config.toml
dataset = "stained colorectal tissue patches (NCT-CRC-HE-100K)"
image_size = 48
conditioning = "none"
hidden_act = "mish"
weight_standardization = true
pixel_unshuffle = 2
scale_shift_norm = true
upsampling = "pixel_shuffle"
learning_rate = 0.0039
Rows from block 3 of a small image diffusion model, named by matrix and row number. Rows with one number belong to one channel. Each number is 128 + 32 x the weight over its row's rms, rounded and kept within 0 to 255. All counts start at 0. Numbers have three digits each.
After each channel's rows are labels from the 100 images, of 14848 (inputs lightly noised), where the channel reaches its highest value: "responds to" is what is common among them; "patch colour" is the nearest of a few named colours to the mean colour under the peak. Only what is clearly more common there than usual is listed. The data: stained colorectal tissue patches (NCT-CRC-HE-100K). In brackets: how many of the 100.
# convs0: first 3x3 conv (model.mid.1.convs.0.weight, 128x128x3x3, standardized in use, each kernel summed), inputs 0-63
# convs1: second 3x3 conv (model.mid.1.convs.1.weight, 128x128x3x3, standardized in use, transposed, each kernel summed), outputs 0-63

convs0.124:136124157128113108175130140163122121107147167125116130088213162143193139145141088137156144138146110100161118132113091069133151189084079109122092155078135097092007142103159119143130159155155127
convs1.124:156142133122150117115129124176141182143055122125118137237107166145100173129087130103133156113134086167132105139120141102115101147131119049134150111175116173104102148143148151117059111136164144
responds to: tissue: tumour epithelium (40)
patch colour: white (53)

convs0.16:113154079133069110188130167102145112120151082140114137133135106093068098158083083177132129131053096159099125134161121090166120149065167206181150134099122158163147124126142129151097055187140144
convs1.16:080132160097111140129150063087207128136119132179100146146177144167110135213126183153150109114137138168116127168126158152083146080150108096128098131108207063094180112087156107113143140126049083
responds to: tissue: tumour epithelium (47)
patch colour: grey (47)

convs0.122:057089172110175127162096171092134121162098155124143178171093110123112140135134121181114148080191105150099077088134072158096107150087141148082130093134180115142106123141147102184067145124113110
convs1.122:124115087144127158083047074183179112071108082078141096209104161083165150101116136108101117135159120148159116176117138171150153138115133121107125149156078110168145144107142117130189153128096141
responds to: tissue: lymphocytes (49)
patch colour: brown (81)

convs0.28:097118160095168084135146198129086121142162169117102121131146124109095153116155114153136149174099052103104152103131146148150134144112142213116150112107082141195093068181160062131147127119152131
convs1.28:182128155090135157136160128145112157155096109115114100187181135193108182164165102174147100095094152132100109135188141168121205086178152082153096105136108073152113115081134137185123132101140128
responds to: tissue: lymphocytes (61)
patch colour: brown (62)

convs0.127:161175117128122170144110083157088083179119111155134126139125099139148141180110149134112178077164140134168113164139106139151121103111137133134138133127145093163192102159118147166129097159123121
convs1.127:136132143069112190152125101138140115110114108153121148126103103105109135152168162133101119098145161132097128129140146162107145121053143095128102144134129098134106090121167161131156170164033208
responds to: tissue: lymphocytes (91)
patch colour: brown (93)

convs0.68:128152127102063134117140109138107127116128142077096127134157163143113164161124139120168137151147196137127125106136093118153140138185163173062130147165098158119142103173134134104155090171074168
convs1.68:119121086177080097103120090116153171198115135162194129148142175098147152049130136147168079145116144148144088203080110105145105146088161153164104103069159085173145113108093129124066163152203157
responds to: tissue: tumour epithelium (38)
patch colour: brown (61)

convs0.76:135107153150120125091056118175090092109122128170160104110154067079162153150133195107192155129101130182131104100123159075149052109128186125128130083170154140099109103067145131107081132112154110
convs1.76:137146070164107192134149157089139147123165067127143117066156140116117166189139181087115141108069107088087116110105107127138152133155133040101119110168123148135066085086134071091131137117156128
responds to: tissue: tumour epithelium (45); tissue: normal colon mucosa (27)
patch colour: brown (44)

convs0.15:132157105152147116140124189161122120078121176139095128147103192152079113163167157142150116112124198126120109064121115140114071125144118124130093133187148131095138079105145059147152143136139127
convs1.15:100100134145104107123070167120127124143131113096127035084131165137158054155145150107109146153149118122063175132066125085128157140140158160119100081079101124138117129196201122142136125138187104
responds to: tissue: tumour epithelium (50); tissue: lymphocytes (28)
patch colour: brown (85)

convs0.53:136111089095097127154119071116140165099114085092121079127085149146125137159106112157141152133075124106165108142124054151130111176080182123163066159131134157194105107096096161167122089180116117
convs1.53:093080073132155189129173192101111143158120101154106090137132089084120144066052123096099119163108087112173177114115092150146149190121149134162137117141130138114126087121111068111131145193154130
responds to: tissue: tumour epithelium (36)
patch colour: grey (57)

convs0.77:113160162100191154171071087145168140135122167124097181163201149180196152120128167124132105106123172108122165149115123108169180093156175131162059091104118103154154104090142078095106133106129155
convs1.77:093120126151104084150082086126155155051170178182111132131113119117122140121053128130156127216173184135134087122171127121182101144132132165133199119163135130157097151081124145101035095112107092
responds to: tissue: lymphocytes (61)
patch colour: brown (49)

convs0.121:127106145063167142127118144121087115144135183137151127127143166132139212123154183131160180098125127099151069047147104132162088190121138128150128119115099085111171150087092105135155119188096143
convs1.121:159152179082153091114163100137154126157125083088169087137143133093145095139154148145196083093133086128102168124150125114097107151092105078176129111162121129147106127196128111116132156141133152
responds to: tissue: lymphocytes (66)
patch colour: brown (92)

convs0.84:074144078168163114167156067089138147148096093128070124107175146146147129152167151108147119123132142102168010146128138155155109085176095105211188112096131146156113160119148098136192142099136122
convs1.84:063075068128111167097131153160162185185122120147145139141134115156159154082114113163124136141167148100134126122116101148126102100190107104101152084154135110126112177180170068162094111093104071
responds to: tissue: lymphocytes (55)
patch colour: brown (34)

convs0.86:106121131161093155113127146175126175070079193118090112162158115112161175045193156080089150130119078093124124133073171143204115110142100069095098127143146159105139115161084138099138121122081163
convs1.86:085170158123080096086198091155154134127160153076108044101167073091134099111122098209094142156072171123142076144115062158098143113077145139071078123120156141107115107139113184129137132081128178
responds to: tissue: lymphocytes (40)
patch colour: brown (80)

convs0.100:156086077138074121138132102106129105109159092079127130070109138110119135073113181171111125050151160085183126118083090136077090141144111157126125170121124141111142091152140112143104121136158136
convs1.100:109185099093157127184137085145065116163101076094106121136122184084131157130193028109132129144104169137197107120145118149132113048122110112150128159104130154119178095137125119119045124121176138
responds to: tissue: lymphocytes (35)
patch colour: grey (47); brown (31)

convs0.99:112124107116167157169072148078094132137147119115138151135135111080126118126141146164171140149148137145121134167172076122100095095146131114130157077147099091113125105117046141153137194052162138
convs1.99:144109169104096178155104143132160173115120138140097071126090110100122135114083116184120113165096056114112123088159128115166153105144134169097150177139122087133160148113106140125092136112119108
responds to: tissue: lymphocytes (37); tissue: normal colon mucosa (26)
patch colour: brown (67)

convs0.56:136072087104152106216158043154146098074142158061086122092120155130143093177094146152135143112079124155166115147174146137109104129090104180132111138088165078169153122083084110121106124127200180
convs1.56:164166131105151084100062128119160147146156082167118124194110179090106127155106114046117182136220123103111163146122146098137134088107116108132133196153089159119093119137082122114106124146121074
responds to: tissue: lymphocytes (48)
patch colour: brown (62)

convs0.14:095128141163151175133085087191141139082156131151146141115132118088105128151105193174095142176151143120135036156157119097130139140136170144136199137114128089127123074081110149151153065181127145
convs1.14:117179130125141122096133179124066160196057102083079132133121117142114104094154077119128167128072144184103176089097088161087107137078077109132114057060095124181138133118137160163056139160103134
responds to: tissue: lymphocytes (95)
patch colour: brown (94)

convs0.103:097138133120153116176150111157115161120132109137054211170124147098106188155132145134127041121119123134197121134121098201143119153122089156092142121146130150089126075135219179114081132104155110
convs1.103:121077140077176072161096078137145127188194115123170133159109156124121088236183107148134106091157165129133114111115126073079125150141143157116117194149117129085088129139197107133174155110122160
responds to: tissue: lymphocytes (62)
patch colour: brown (63)

convs0.13:101132109094189140143074091159136089143137100176149121113120034113132162099165156114156085117153092160099125150132072134154072102169102173182115144068152170150181173135146136099125106116121135
convs1.13:154124175091129137117118074169146105133178144167066120156155151109161116124177086141124138079114080147074089094180147145090172187163191061118144142094040117147090156136150170081107154104134127
responds to: tissue: lymphocytes (40); tissue: tumour epithelium (37)
patch colour: brown (58)

convs0.79:095130048146140103118110119113112095143115132124147135153111098137126216166114128135145121092135144099122078151140114102091136149138084087194121095136151123162164098131127083131063131107186205
convs1.79:162190091117117083064179155140128107145078101132156116149128109102118095084127093187143085114133086098123140135097099085098101125086138127151079121121088122181111137137191116116171108095101172
responds to: tissue: lymphocytes (37)
patch colour: grey (59)

convs0.62:151162152099106035132154095118150110141104079111139137106166141197097161096088144110106129111101148145151135149111150088138071063136140143102105136131134167056138105144092100110153073096101095
convs1.62:119147139101133157146136147192112128108056164155088127133127140116170112179081149162135197156119126134118054061182185133067107078173150147142136120205161121086142129112139198132133115116152085
responds to: tissue: lymphocytes (34); tissue: tumour epithelium (34)
patch colour: brown (35)

convs0.24:194051127124155136119189063116124127154135117168112160159147119141112103158205066135132176128170118181155092089071129177112182148119113149117108143111126139169075154154128142102115169121079121
convs1.24:173163152117104126075137177103093157125143127173127123193172142141126138099137117149084063135144144105143168083127130164154084069217119192135114141184173147176141105115106101077168119100164163
responds to: tissue: tumour epithelium (41); tissue: smooth muscle (33)
patch colour: white (52)

convs0.44:131135136136105120163118107086163146139104139138085115073177135179114111142114115107108167135146112127150117044066115113195137130149172165143140110193173130167129198146093109188116101162153136
convs1.44:053169134113143138114088133169084138128132090120162173122113139128078072108131091165184157122096113132177076084204130138107162162120177119152143151137105098107135167081178133093136109162171157
responds to: tissue: lymphocytes (49)
patch colour: brown (53)

convs0.82:159098103108126143117166170162152059108170145112183137138117095143186132119211169116115133086119091137155081111171121143169124147128123065124125139081150155179171115128108124149175150141132137
convs1.82:064069128144156118184143142116092127084159095129164142140101186150186154101157153088141135158196117166165129131175094170133159178130155150121114154144057188126143149066093130169118161109144157
responds to: tissue: tumour epithelium (49); tissue: normal colon mucosa (26)
patch colour: brown (72)