A small image diffusion model, trained from scratch: 84.4 epochs.
Rows from block 3 of a small image diffusion model, named by matrix and row number. Rows with one number belong to one channel. Each number is 128 + 32 x the weight over its row's rms, rounded and kept within 0 to 255. All counts start at 0. After the name is the row's rms in percent of the matrix's.
Before each channel's rows are labels from the 100 images, of 14848 (inputs lightly noised), where the channel reaches its highest value: "strongest on" is what is common among them. Only what is clearly more common there than usual is listed. The data: stained colorectal tissue patches (NCT-CRC-HE-100K).
# convs0: first 3x3 conv (model.mid.1.convs.0.weight, 128x128x3x3, standardized in use, each kernel summed), inputs 0-63
# convs1: second 3x3 conv (model.mid.1.convs.1.weight, 128x128x3x3, standardized in use, transposed, each kernel summed), outputs 0-63

strongest on: tissue: lymphocytes
convs0.71 090 [120 127  89 145 124 119 142 146 139  96 138 158 118 138 173 130 222 170 141 132  79 183  86 142 142  91  99 115 184 112 150 125 118 160 101 191 131 178 121 100 149 147 141 103 132 166 128 101 132 159  81 128  87 122 147 118 130 143  92  81 130 128 152 134]
convs1.71 105 [101 150 168 131 134  93 141 103 106 149 131 129 107 148 146 186 129 107 147  55 164 109 120 167 138 149 102 149 154 149 138 134 160 109  71 128 130 114 183  79 225 113  99 105 179 125  71 128 130  83 128 116 163 151 129 153 132  95 157 152  95 100 116 132]

strongest on: tissue: tumour epithelium
convs0.11 108 [171 123 137  99 176 216 148 123  87 127 154 135  95 111  98 135 106 103  82 181 179  98 147 158  98  74 166 150 168 159 130  94 111 140 139 146 136 106 161 142 177 129 147  85 157 109 165 158 135  95 116  88 130 147 116 184 140 101  99 103 126 127  92 135]
convs1.11 098 [135 146 120  66  58  98 160 140 107  88 103 134  85 142 100 129  98 170 126 169  94 132 112  97 185 143  79 154 164 184 136 106 114  89 154 112 156 117 148 111 140 121 156 138 122 123 124 101 196 173 148 167 118 121 143 179  67 102  88 119 163 111 178  91]

strongest on: tissue: lymphocytes
convs0.37 105 [129 133 119 156 152 105 180 170 100  74 117 188 139 145 130 153  86 154 150 165  57  57 119 144  65 181  76  66 139 138 138 137 113 107  62 162 151 130 144 127 120 108 133 182 151 144 123 145 137  95  87  98 152 113  97 111 144 120 168 131 149 140 188 131]
convs1.37 108 [124  96 132  95 100 151  96 122 172  97 151 127 121 183  79 111  84 158 110 113 191 135 127 152 191 150 112 138 120 143 170 125  91 114 155 108 170 178 138 124 105 128 191 128 167 186 138 160 109 102  88 145 120 130 111 142 129 122 159 164 143 117  77 128]

strongest on: tissue: lymphocytes
convs0.91 095 [119 152 133 107 104 129 119 181 118 175 128 130  99 107 121 118  87 122 143 164  83 101 124 116 165 119 110  99 156 168 142 158 112 138 117 163 118  75 128 150 110 128 106 204 181  72 160 125 138 152  75  55 105 134  83 146 141 141 138 112  82  93 168 108]
convs1.91 087 [ 94  82  79 133  93 163 149  91  97  91 140 126 108 127 114 116  65  72 158 110 179 116 116 122 192 141  88 160  57 161 120 155 121 177 131 111 128 137 130 125 161 130  72 138 157  72  66 130  91 103 127 106  98 164  65  96 149  80 112 103  42 165  95  85]

strongest on: tissue: lymphocytes
convs0.48 106 [143  92 105  95 136 130 105  91 171 160 118 148 152 128 119 156 116 120  94 112 177 114 141 138 144 105 131 109 175 143  99  93 186 151 143 144 106 126 170 146 127 112  79 175 117  86 102  54  90 114 185 120 106 105  92 189 178 123 170 117 140 122  82 117]
convs1.48 110 [175  86 106 112 143 147 140 105  97 166  95  92 136 153 141 131 147 170 130 107 105  99  78 105  73 111 108 165 138 180 157 121 120 160 156  94 170  89 161 145 113 153 121 144  98 137 150  87 125 134 188 152 114 123 143  82 160 204 111 129 111 207 116 125]

strongest on: tissue: tumour epithelium
convs0.46 119 [161 140 142 124 142 167  90 181 141 124 140 173 181 139 165 164 109 149 141 198 174 170 125 150 118 154 125 118  98 104 138 124  72 102  94  64  58 155 103  80 182 125 100 130 111 124 170 142 146 155 128 105  75  63  86 153 113 103 116 123  89 112 105 104]
convs1.46 143 [108 132  80 153 173 109 124 106 193 113 189  75 142 148 109 135 169 105  94 167 111 158 200 126 137 106 175 138  74 118 191 183  80  92 112 166 157 107  87 116 175 100 111  86  76 127 102 187 119 110 145 174 127 179 122 114 140  90 116 164 146 109 141 122]

strongest on: tissue: tumour epithelium
convs0.18 089 [125 117 121 125 139 135 136 104 169 139 126 129 195 130 161 197  85 163 130 167 139 118 193 106 137 128 158 153 159 138 140 144  99 127 163 106 141 157  85 173 174 155  99  70 178 125  82 101 143 186  66 112 127 142 191 152  99 119 160 108 125 111 110  73]
convs1.18 101 [115 166 143 116 179 124 106 146 150 116  79 160 172 166 120 137 178 122  99 193 131 130  93 142  66  65 132 137 137 146 170 118 153 159 130 150  94 121 164 100 124 180 167 203 159 170 116 106 173 116 108  93 156 151 131 171 159 162 139 146 136 118 129 126]

strongest on: tissue: normal colon mucosa
convs0.117 097 [127 101 108 138 163 135 130 108 122 131  99 146 155 121 118 181 121 137 123 140 138  94  88 136 134 129 181 129  43 178 107 201 126 129  81  85 100 153  95 138 177 137  98  49  89 145  73 101 129 151 128  63 152 185  93 198 147 107  80 136 148  89 182 142]
convs1.117 090 [116 107 172 114  69 130 110 108 108  99 109 172 167 135 144 130 164 140 140  88 141 171 144 158 135 118  95 145 122 132 183  62 229 175 135  73 140 151  93 135 124 115 142 133 100 172 101  63 119 106  83 161 109 165  90 159 146 119  92 123 111  63 201 127]

strongest on: tissue: adipose tissue
convs0.65 074 [ 88 132 136  84 149 115  77 141 109  89 120  59 142  71 152 123  83  96 124 118 113 139 176 128 107 177 125  93 183 138 143 146  98 175 213 111 144 143 196 141 128 138 140 116 120 131 150 123 174 151 198 122 111 169 117 161 126 112 140 136  99 192 106 112]
convs1.65 099 [166  79 170 116  54 104 180 141  86 161 106 144 173 114 152  90 125 143 113 146 137 179  99  97 184 124 104 107 103 130  95 130 194 140 116 126  45  99 107 143 175 102 129 112 128 104 117 128  71 147 115 126  66  79 153 155 124 121 126 100 149 117 170 132]

strongest on: tissue: normal colon mucosa; tissue: mucus
convs0.36 083 [146  99 127  82 103 148 136 179  69  95 135  86 128 104 102 121 150 148 122 156  81 105 141 112 153 153  87  73 132 132 146 108 124 160  67  44 106 171 188 220  91 165 156 217 140 135 128  85 141  90 118 148  66 131 101 102 155 144 134 169 166 142 143 117]
convs1.36 091 [ 74  95 121 140 123 162 158 129 122 119 150 165 143 132 166 101 127 172 112 123 152 152 148  85 186  51 171 138 102 160 147 190 195  80 140 171 151 109 171 193 148  71 160  95 100 186  55 110 119 147 147 146  90 169 131 171 110 125 112 158 136  64 113 144]

strongest on: tissue: lymphocytes
convs0.41 101 [160 143 149  70  97 108 108  84 138 155 120 135 113  93 128 134  58 128 144 202 128 126 125 153 178 108  90 132 161 120 118 184  94 120 124 102  56  99 120 129 122  84 144 105 133  94 134 118  75 163  80 154  73  80  89 100 169 134 167 140 114 144 128 124]
convs1.41 097 [127  91 151 163 117 128  87 106 151 137 188 128 138 173 136  79 143  88 186  76  82 167 109 116 121 144 110 139 103 192 144  78 145  72 135 151 176 125  99 131  57 103 150 165 119 132 104 114 126 184 120 112 174 141 133 128 104 122 120 125 180 139 164 115]

strongest on: tissue: adipose tissue
convs0.33 088 [118  86 105 115 121  92 161 118 122  50 141 137  99  37 112  84 141 143 103 135 101  81 132  86 131 183 151  52 125 132 134 139 133  80 138 197 102 165 175  98 109  27 106 210 108  85 150 112  66 102 138 137 118 112 116 105 126 136 118 200 108 126 163 179]
convs1.33 096 [145 127  97 193 160 147  73 156 114 146  84 122 174 138 114 120  89 154 133 196 158 164 154 207 159  96  95 176 127 108 128 189 102 112 122 129 194 136 167 151  59 171  81 167 181 171 113 136 121  48 115 115 123  76 160 133 163 152 144 150 174 185 115 197]

strongest on: tissue: adipose tissue
convs0.105 102 [168 103 136  85 141 131 115 123 132  81 196 126  36 170 122  99 180  76  54 155  97 148 146  98 154 161  82 121 142 130  82 154 140 152  84 124 133 144 125 141 166 156 142  90 129  70 111 107 108 196 109 127  89 116  90 154 140 147 135 125 188 153 111 166]
convs1.105 101 [149  82 104 122 137 102 145 149 184  95  65 173 192 161 159 133 143 166 150 176 187  64 153 153 126 147  95 105 115  91 148  96 122 117 124  62 107 103 119 127 139 114  99  85 130  91 120 147 147 132  84 125 111  94 123 122 134 118 135 144 157 161 168  83]

strongest on: tissue: tumour epithelium
convs0.31 097 [123  56 142 159  83 135 138 109 144 174 165  80 111  83  89  90 161 120 143 169 141 140 178 148 172  93 171  61 123  86 159 108 127 124  86 135 103 145 166 161 132 158 145  81 180 183  82 163 137 148 103 146 141 126 100  90 195 125 120 156 110 104  88  95]
convs1.31 099 [124 124 155  79 182 107 127  62 151 160 125 143  89 103 111  85 110 147 154  92 158 134  92 111 126 150 147 155 133 110 125 129 161 102 139 152 123 110 109 117 182  63  80  52 200  80 112  47  92 138 122 140 111 160 165 150  89  86 196 190 108 140 135  87]

strongest on: tissue: adipose tissue
convs0.57 099 [157 113 166 133 120 120 116 153 111  94 111 120 125 131 118 111 151 150  85  76 140 147 158  77 126  90 136 139 156 128 127 124 150 108 156 114 178  97 159 136 177 136 162 100 111 166 128 141 197 170 130 122 130 139  92 188  79 136  63 150 187 101 108 189]
convs1.57 098 [175 159 167 117 140 105 153  76 142 122 133 143  94 150 119 107 137 161 130 186 116  93 130 160 142  90 160 150 179  91  92 190 161 194 119 151  82 128 104 113 147 134  97 101 124 108 112 194  74 121 113 110 115 123 124 173 114 214 145 184 196  82  73  66]

strongest on: tissue: lymphocytes
convs0.58 092 [109 130 123  65 129 120  98 133 159 148 104 108 171 113 127 129 212 131 105 126 134  86  73 139 124 126 153 124  45 154 155 126 180  91 111 109  98 105  88 141  57 133 116 113 120 106 152 181  59 118  91 162 123 104  99  88 136 173  82  55 135 136  87 131]
convs1.58 080 [131 103 137  85 153 137 109 134 179 109 147  86 109 118 164 172 174 118  91 151 139 113 132 144 116 111 174  22 114  90 146 129 124 105 117 158 102 142  95 188 168 110 133 120  89 100 141 173 109 147 116 191 112 111 168 110 119 144  94 174 129  96 101 118]

strongest on: tissue: lymphocytes
convs0.111 106 [174 120 177 111 117  75 126 155 216 133 117 124 142 152 102 175 110 132 103 130 131 139 152 151 122 146 128  75 106  89 105 111 108 140 139 122 113  99 140 134 160 135 105 158 161  84  91  75  23 163 164 136 118 137 107 148  90 165 120 137 137 162 125  96]
convs1.111 099 [137  77 129 138 178 101 145 136 148 175  77 166 150 188 152 102 118 187 137 145  86 104  83  73 111 112 147 134 121 175  46 161 112 156 183  96 131 109 123 139 132 146 168 154 166 137 128 156  93 143 165  91 160 120 126 140 161 201 171 106 132  91 124 192]

strongest on: tissue: lymphocytes
convs0.116 097 [108 163 141 128 189 144 138  67 147 131 149 156 133 129 121  80  91 170 202 155 124 145 117 142 143 135 100  68 102 209 114 123 166 127 106 115  93  99 123  99 109 195 106 120 103 186 138 180 129 143 142 117 124  77  93 138 135  85  74 129  72 141 127 195]
convs1.116 095 [104  93 163 150 122 140 157  55  69 185 137 114 110  87  53 150 143  99 113 111 129  59 112 115 153 175 118 142 141  77 124 118 119 159 142 149 123 143 139 155 134 147  86 118 159 127 108 131 153 156 189 129 135 160  68 181 137 136  95 117  93 104 116  98]