A small image diffusion model, trained from scratch: 1.71M parameters, activation mish.
Rows from block 3 of a small image diffusion model, named by matrix and row number. Rows with one number belong to one channel. Each number is 500 + 25 x the weight over its row's rms, rounded and kept within 0 to 999. All counts start at 0. Numbers have three digits each.
After each channel's rows are labels from the 100 images, of 14848 (inputs lightly noised), where the channel reaches its highest value: "strongest on" is what is common among them; "place" is the part of the image that holds the peak. Only what is clearly more common there than usual is listed. The data: stained colorectal tissue patches (NCT-CRC-HE-100K).
# convs0: first 3x3 conv (model.mid.1.convs.0.weight, 128x128x3x3, standardized in use, each kernel summed), inputs 64-127
# convs1: second 3x3 conv (model.mid.1.convs.1.weight, 128x128x3x3, standardized in use, transposed, each kernel summed), outputs 64-127

convs0.56:522491508543501552525513506475524523505485516469481532505490503508442477510484469487485483503502480471507494428484483513480504510507516504539514479504513505547482500486488501489452504479503507
convs1.56:466509524517474480519526499517462525517521425509466501526474451501512477549521477506492487508465477479478478525522481553535463505499479514506506462497512515475463488500523491510504490519492486
strongest on: tissue: lymphocytes
place: top right; top centre

convs0.35:490502519524510521517557510480460514476525514471472494518513483505485529513452496531507513530509504474550467531497484492530499556461547471487543517497490514468494478490489504485517476537475478
convs1.35:497543483508488459524474507507480480494495521550483509487494479481547524481514466473457516499515548522474488519527527495491485545499474516503526482528550494492491527488501469511530509520507509
strongest on: tissue: smooth muscle
place: top left; middle left

convs0.39:498489510510447491478492524512502459509465501499505490531507563533515509508480497486532529512533504489519550521526489506540490507523501520521465523488544504500494460496452477468518482506483517
convs1.39:477517487505533543480512522522519495483494483504493472536472514478524512503511487468537507526522493487511508482490468504498495481483492505496468471476500502492476502531521522487512474517481519
strongest on: tissue: smooth muscle
place: top right

convs0.104:521527496525511475495538537502496508528474479520480482493517498552531529460485483513525491504426470477494481520488481512520499477482483467494493502514530460473518506503510489477596496474510550
convs1.104:473479508555494500440489488504535426478545544486501570484480465528479508457487465481505507509536493516483499487488480495561478493496485483530550529523472512497514486508513489488463467484471561
strongest on: tissue: mucus
place: top right; bottom right

convs0.16:468491500473483503519511534483504454508497486524454489527510489480478504517515500494498442507476491481500520505471533519439503467530483519492533513474469523441498494519476519500483491459506480
convs1.16:513485496490469475445503543479507518483522497437497507453492530504490507434525515501489502518501499478509489508520494477493517474492509473485482493512490475474480505501516504453462525494475494
strongest on: tissue: tumour epithelium
place: bottom right; middle right

convs0.119:532453496479467493537494524535507480499513518467554503454488544454509467527515464503525468489443480526425503475461518495486522495489493478480487484475508494496498504509534446472486503497487514
convs1.119:484454462475471503488517517544503458490518499511464533463499538444515508530500476495511503542510491504497565523494475482474510491504504521513487475485490425526541530510524555495498546508543491
strongest on: tissue: normal colon mucosa
place: top centre; top left

convs0.117:496518496513450510481510479477486480465523510524545505504505495511481500566501535477469473521507521499481513505536494504522517516502528508499481471535467477501479492437504536501529492490524527
convs1.117:487571479476500501526514523503472521516478501521484511505481506491497504519520519487528450483514504501471527463472501509490470497542526514500532461536501482522475480510496472505494459498565514
strongest on: tissue: normal colon mucosa
place: top right

convs0.44:550473477474497535468519488503555509523527530487498476473496494505501529535477507498487531509473522513514549470514512481487479477501470517446458505484526519526485481528493458479459557503526507
convs1.44:466496518522529470498503490497486445507494550492505523483517505542445507507482525476517518446490496540518474475533515493508481511528495490527538525512479504499453539512521484525536472498458479
strongest on: tissue: lymphocytes
place: bottom right; top right

convs0.42:461488469536534489470524520535525525518521522423545483480470483488483513527476492518530445494497491492485554478504483485502503493467474478537529439480509525487543512503498471504532491488517503
convs1.42:498505512508455516514487482497540490486496513470511512504491501503503535482471544499479480469518488556479510477484495487480467460508519460496522507449523498498516497515489510527527439499470537
strongest on: tissue: smooth muscle
place: bottom centre

convs0.17:477463513490539480503493460534554442505518484495467494490512528545451481496442500504466508526504497492506521501481465467499503488432537489476529470454501483518541500506496542509510494489505505
convs1.17:490478500482479496485560486489497487495493499485525460458425514507537519495429495514446518500473499517506484532525481473505502473467530469492517467504491470514473474481494473506472499533475514
strongest on: tissue: adipose tissue
place: top left

convs0.91:492494500497506488513465497514560542523487494522503528521564435508486513491454475471501527504454489458474461478499492495491472443498490490522506516504518459548511506480528526466477503500533539
convs1.91:508518461524505512486514529476488490453477544502467496523518503495535488522538473475469518494534501481518499514486510483502499512490495482553532514497502489488484517511479503488557515529532471
strongest on: tissue: lymphocytes
place: bottom left

convs0.12:534484537511522453478480521502535474482518476502511540526475514498521495487486531475509506458475472504504502479498527509473478475518470532518473490492525467507520485503475472502484490517541525
convs1.12:538529488492509494483489480498490545491490487473501516508470512513508496521495485524533530486507486491493495450511491503530502493491518530502521504474531508488554536513488492495498513486492444
strongest on: tissue: tumour epithelium
place: bottom centre

convs0.106:470450555512516530517435484487467516450474471469536506492516498489523500493515496465520531521469467468490485511547484540486520485493505534472503456487493460499510485539510471474529442509452517
convs1.106:426485497503477512479521504507531508510486537511502478471508492496468532426515523493545520445475477481481522503525446520513499491516506492516494467521480511544513502549456519489486500518519518
strongest on: tissue: tumour epithelium; tissue: normal colon mucosa
place: bottom right

convs0.72:525503508507498479490439542540460541490554495495490482529484477555515479492514512473541511551532509501558520514488532483520542535434535500497495475509495499565500495512481519508494451529497515
convs1.72:492447511538474530507532482506510518513461478506476545481497512509491540497519503525506482493479541495515482486508483451479537468481520510492463561460518498523508452494529525510487504514485520
strongest on: tissue: normal colon mucosa
place: bottom left

convs0.34:470503511503519499468478514472491501504485523504482515491502471526501457510500474514453526497516502484534519509449474481486517501455508483529466549486516512474502490529518472473474544549489483
convs1.34:516563484488502466491502542501527481537527543474513534486531499485502514498515510499555507540505501470551495491527475496500519476513508478489492523539495512498506517488543489466547506481516523
strongest on: tissue: adipose tissue
place: middle right

convs0.105:475520512523525479494474499484489515467522513505475511512462473519515522488516512521468454526543503521527510509479465492491483485490484445508507512498500538498493444484509510513515480480581510
convs1.105:517457526501457508542503506531458512509501478505482486501504524524477526519476496539480459490493513490523513430503494508540471472499506509481506482496471472542485553472518530490485434456494528
strongest on: tissue: adipose tissue
place: bottom right

convs0.89:496555465465485448508478509536492496487500511498542463464552485507489520497507489482515537515500534496556479531496509515527510511485515505534491485475471463548465497492525489496458451534527542
convs1.89:443474453500507537497457484501498512528491538545493503504494494471515473535500474529529524498508508520469552452501489492505473510486467503523513498486483508472537510479506451517485450485506517
strongest on: tissue: normal colon mucosa
place: bottom right; middle right

convs0.69:534485499460496508512483470494499453501484526459559518498490488516502502476512537465484509481502513502511520466514508484511520542520515551419471519504421480496502477510531504504523489494502514
convs1.69:468529486481475489483471480505439479500501506503490496543496483491493464465483489532512526525539502480493507480507495554501525506510518512543500502460490496471515467505496533500517515522515480
strongest on: tissue: tumour epithelium
place: bottom right

convs0.68:499514478543492458532485518507456453496556525494503505471507488470517537486514517484518500449503519504482505507519471513464478558493468513480446506473559514543525469467476495481447487462511521
convs1.68:507516525520484491501520474467521511506499490528515510469500502473502505457482496503492456464522488472487532491500485488542483484522504555523526532500472493477493493507510498459515485530447505
strongest on: tissue: tumour epithelium
place: bottom right

convs0.60:486505462451446518473514469452504466522513520507460526525509507491493494510512501533465474495473535518490526476488482472520512513541511471499483490538481499487456531462469508505498502514496513
convs1.60:520534463494514501526514563498466509504527502432464518518477504521528502491520496472428463517488498516519500482482495501509499519514516506457553473476569485524492481512483485468515491469530503
strongest on: tissue: tumour epithelium; tissue: lymphocytes
place: top left

convs0.122:493488528478520507544537490494472504507516532454538444492490509519493474529479501488499541492514518469467541475539497510571516497531487524478479499517503499506511474488534477481501528466462509
convs1.122:503449451501465510474518515488552449465509519455457453511489499518517459517498520501497503535520524513508501499482449518496505450486494482511469482507513474496485517524498485468496516517467532
strongest on: tissue: lymphocytes
place: bottom right

convs0.14:470462554516492498489489513476517507522487504500498470488489502478510461459476503542479460481523526502488509491495440509506485547459490483428482527513517556513485508518468508493486509486482521
convs1.14:468459472501536485499514461515533474469470496463509481500508521513520502508524526491492482508517504434481470512467494474485517502502480478521479518492453495504508497494483469519492492525493535
strongest on: tissue: lymphocytes
place: top centre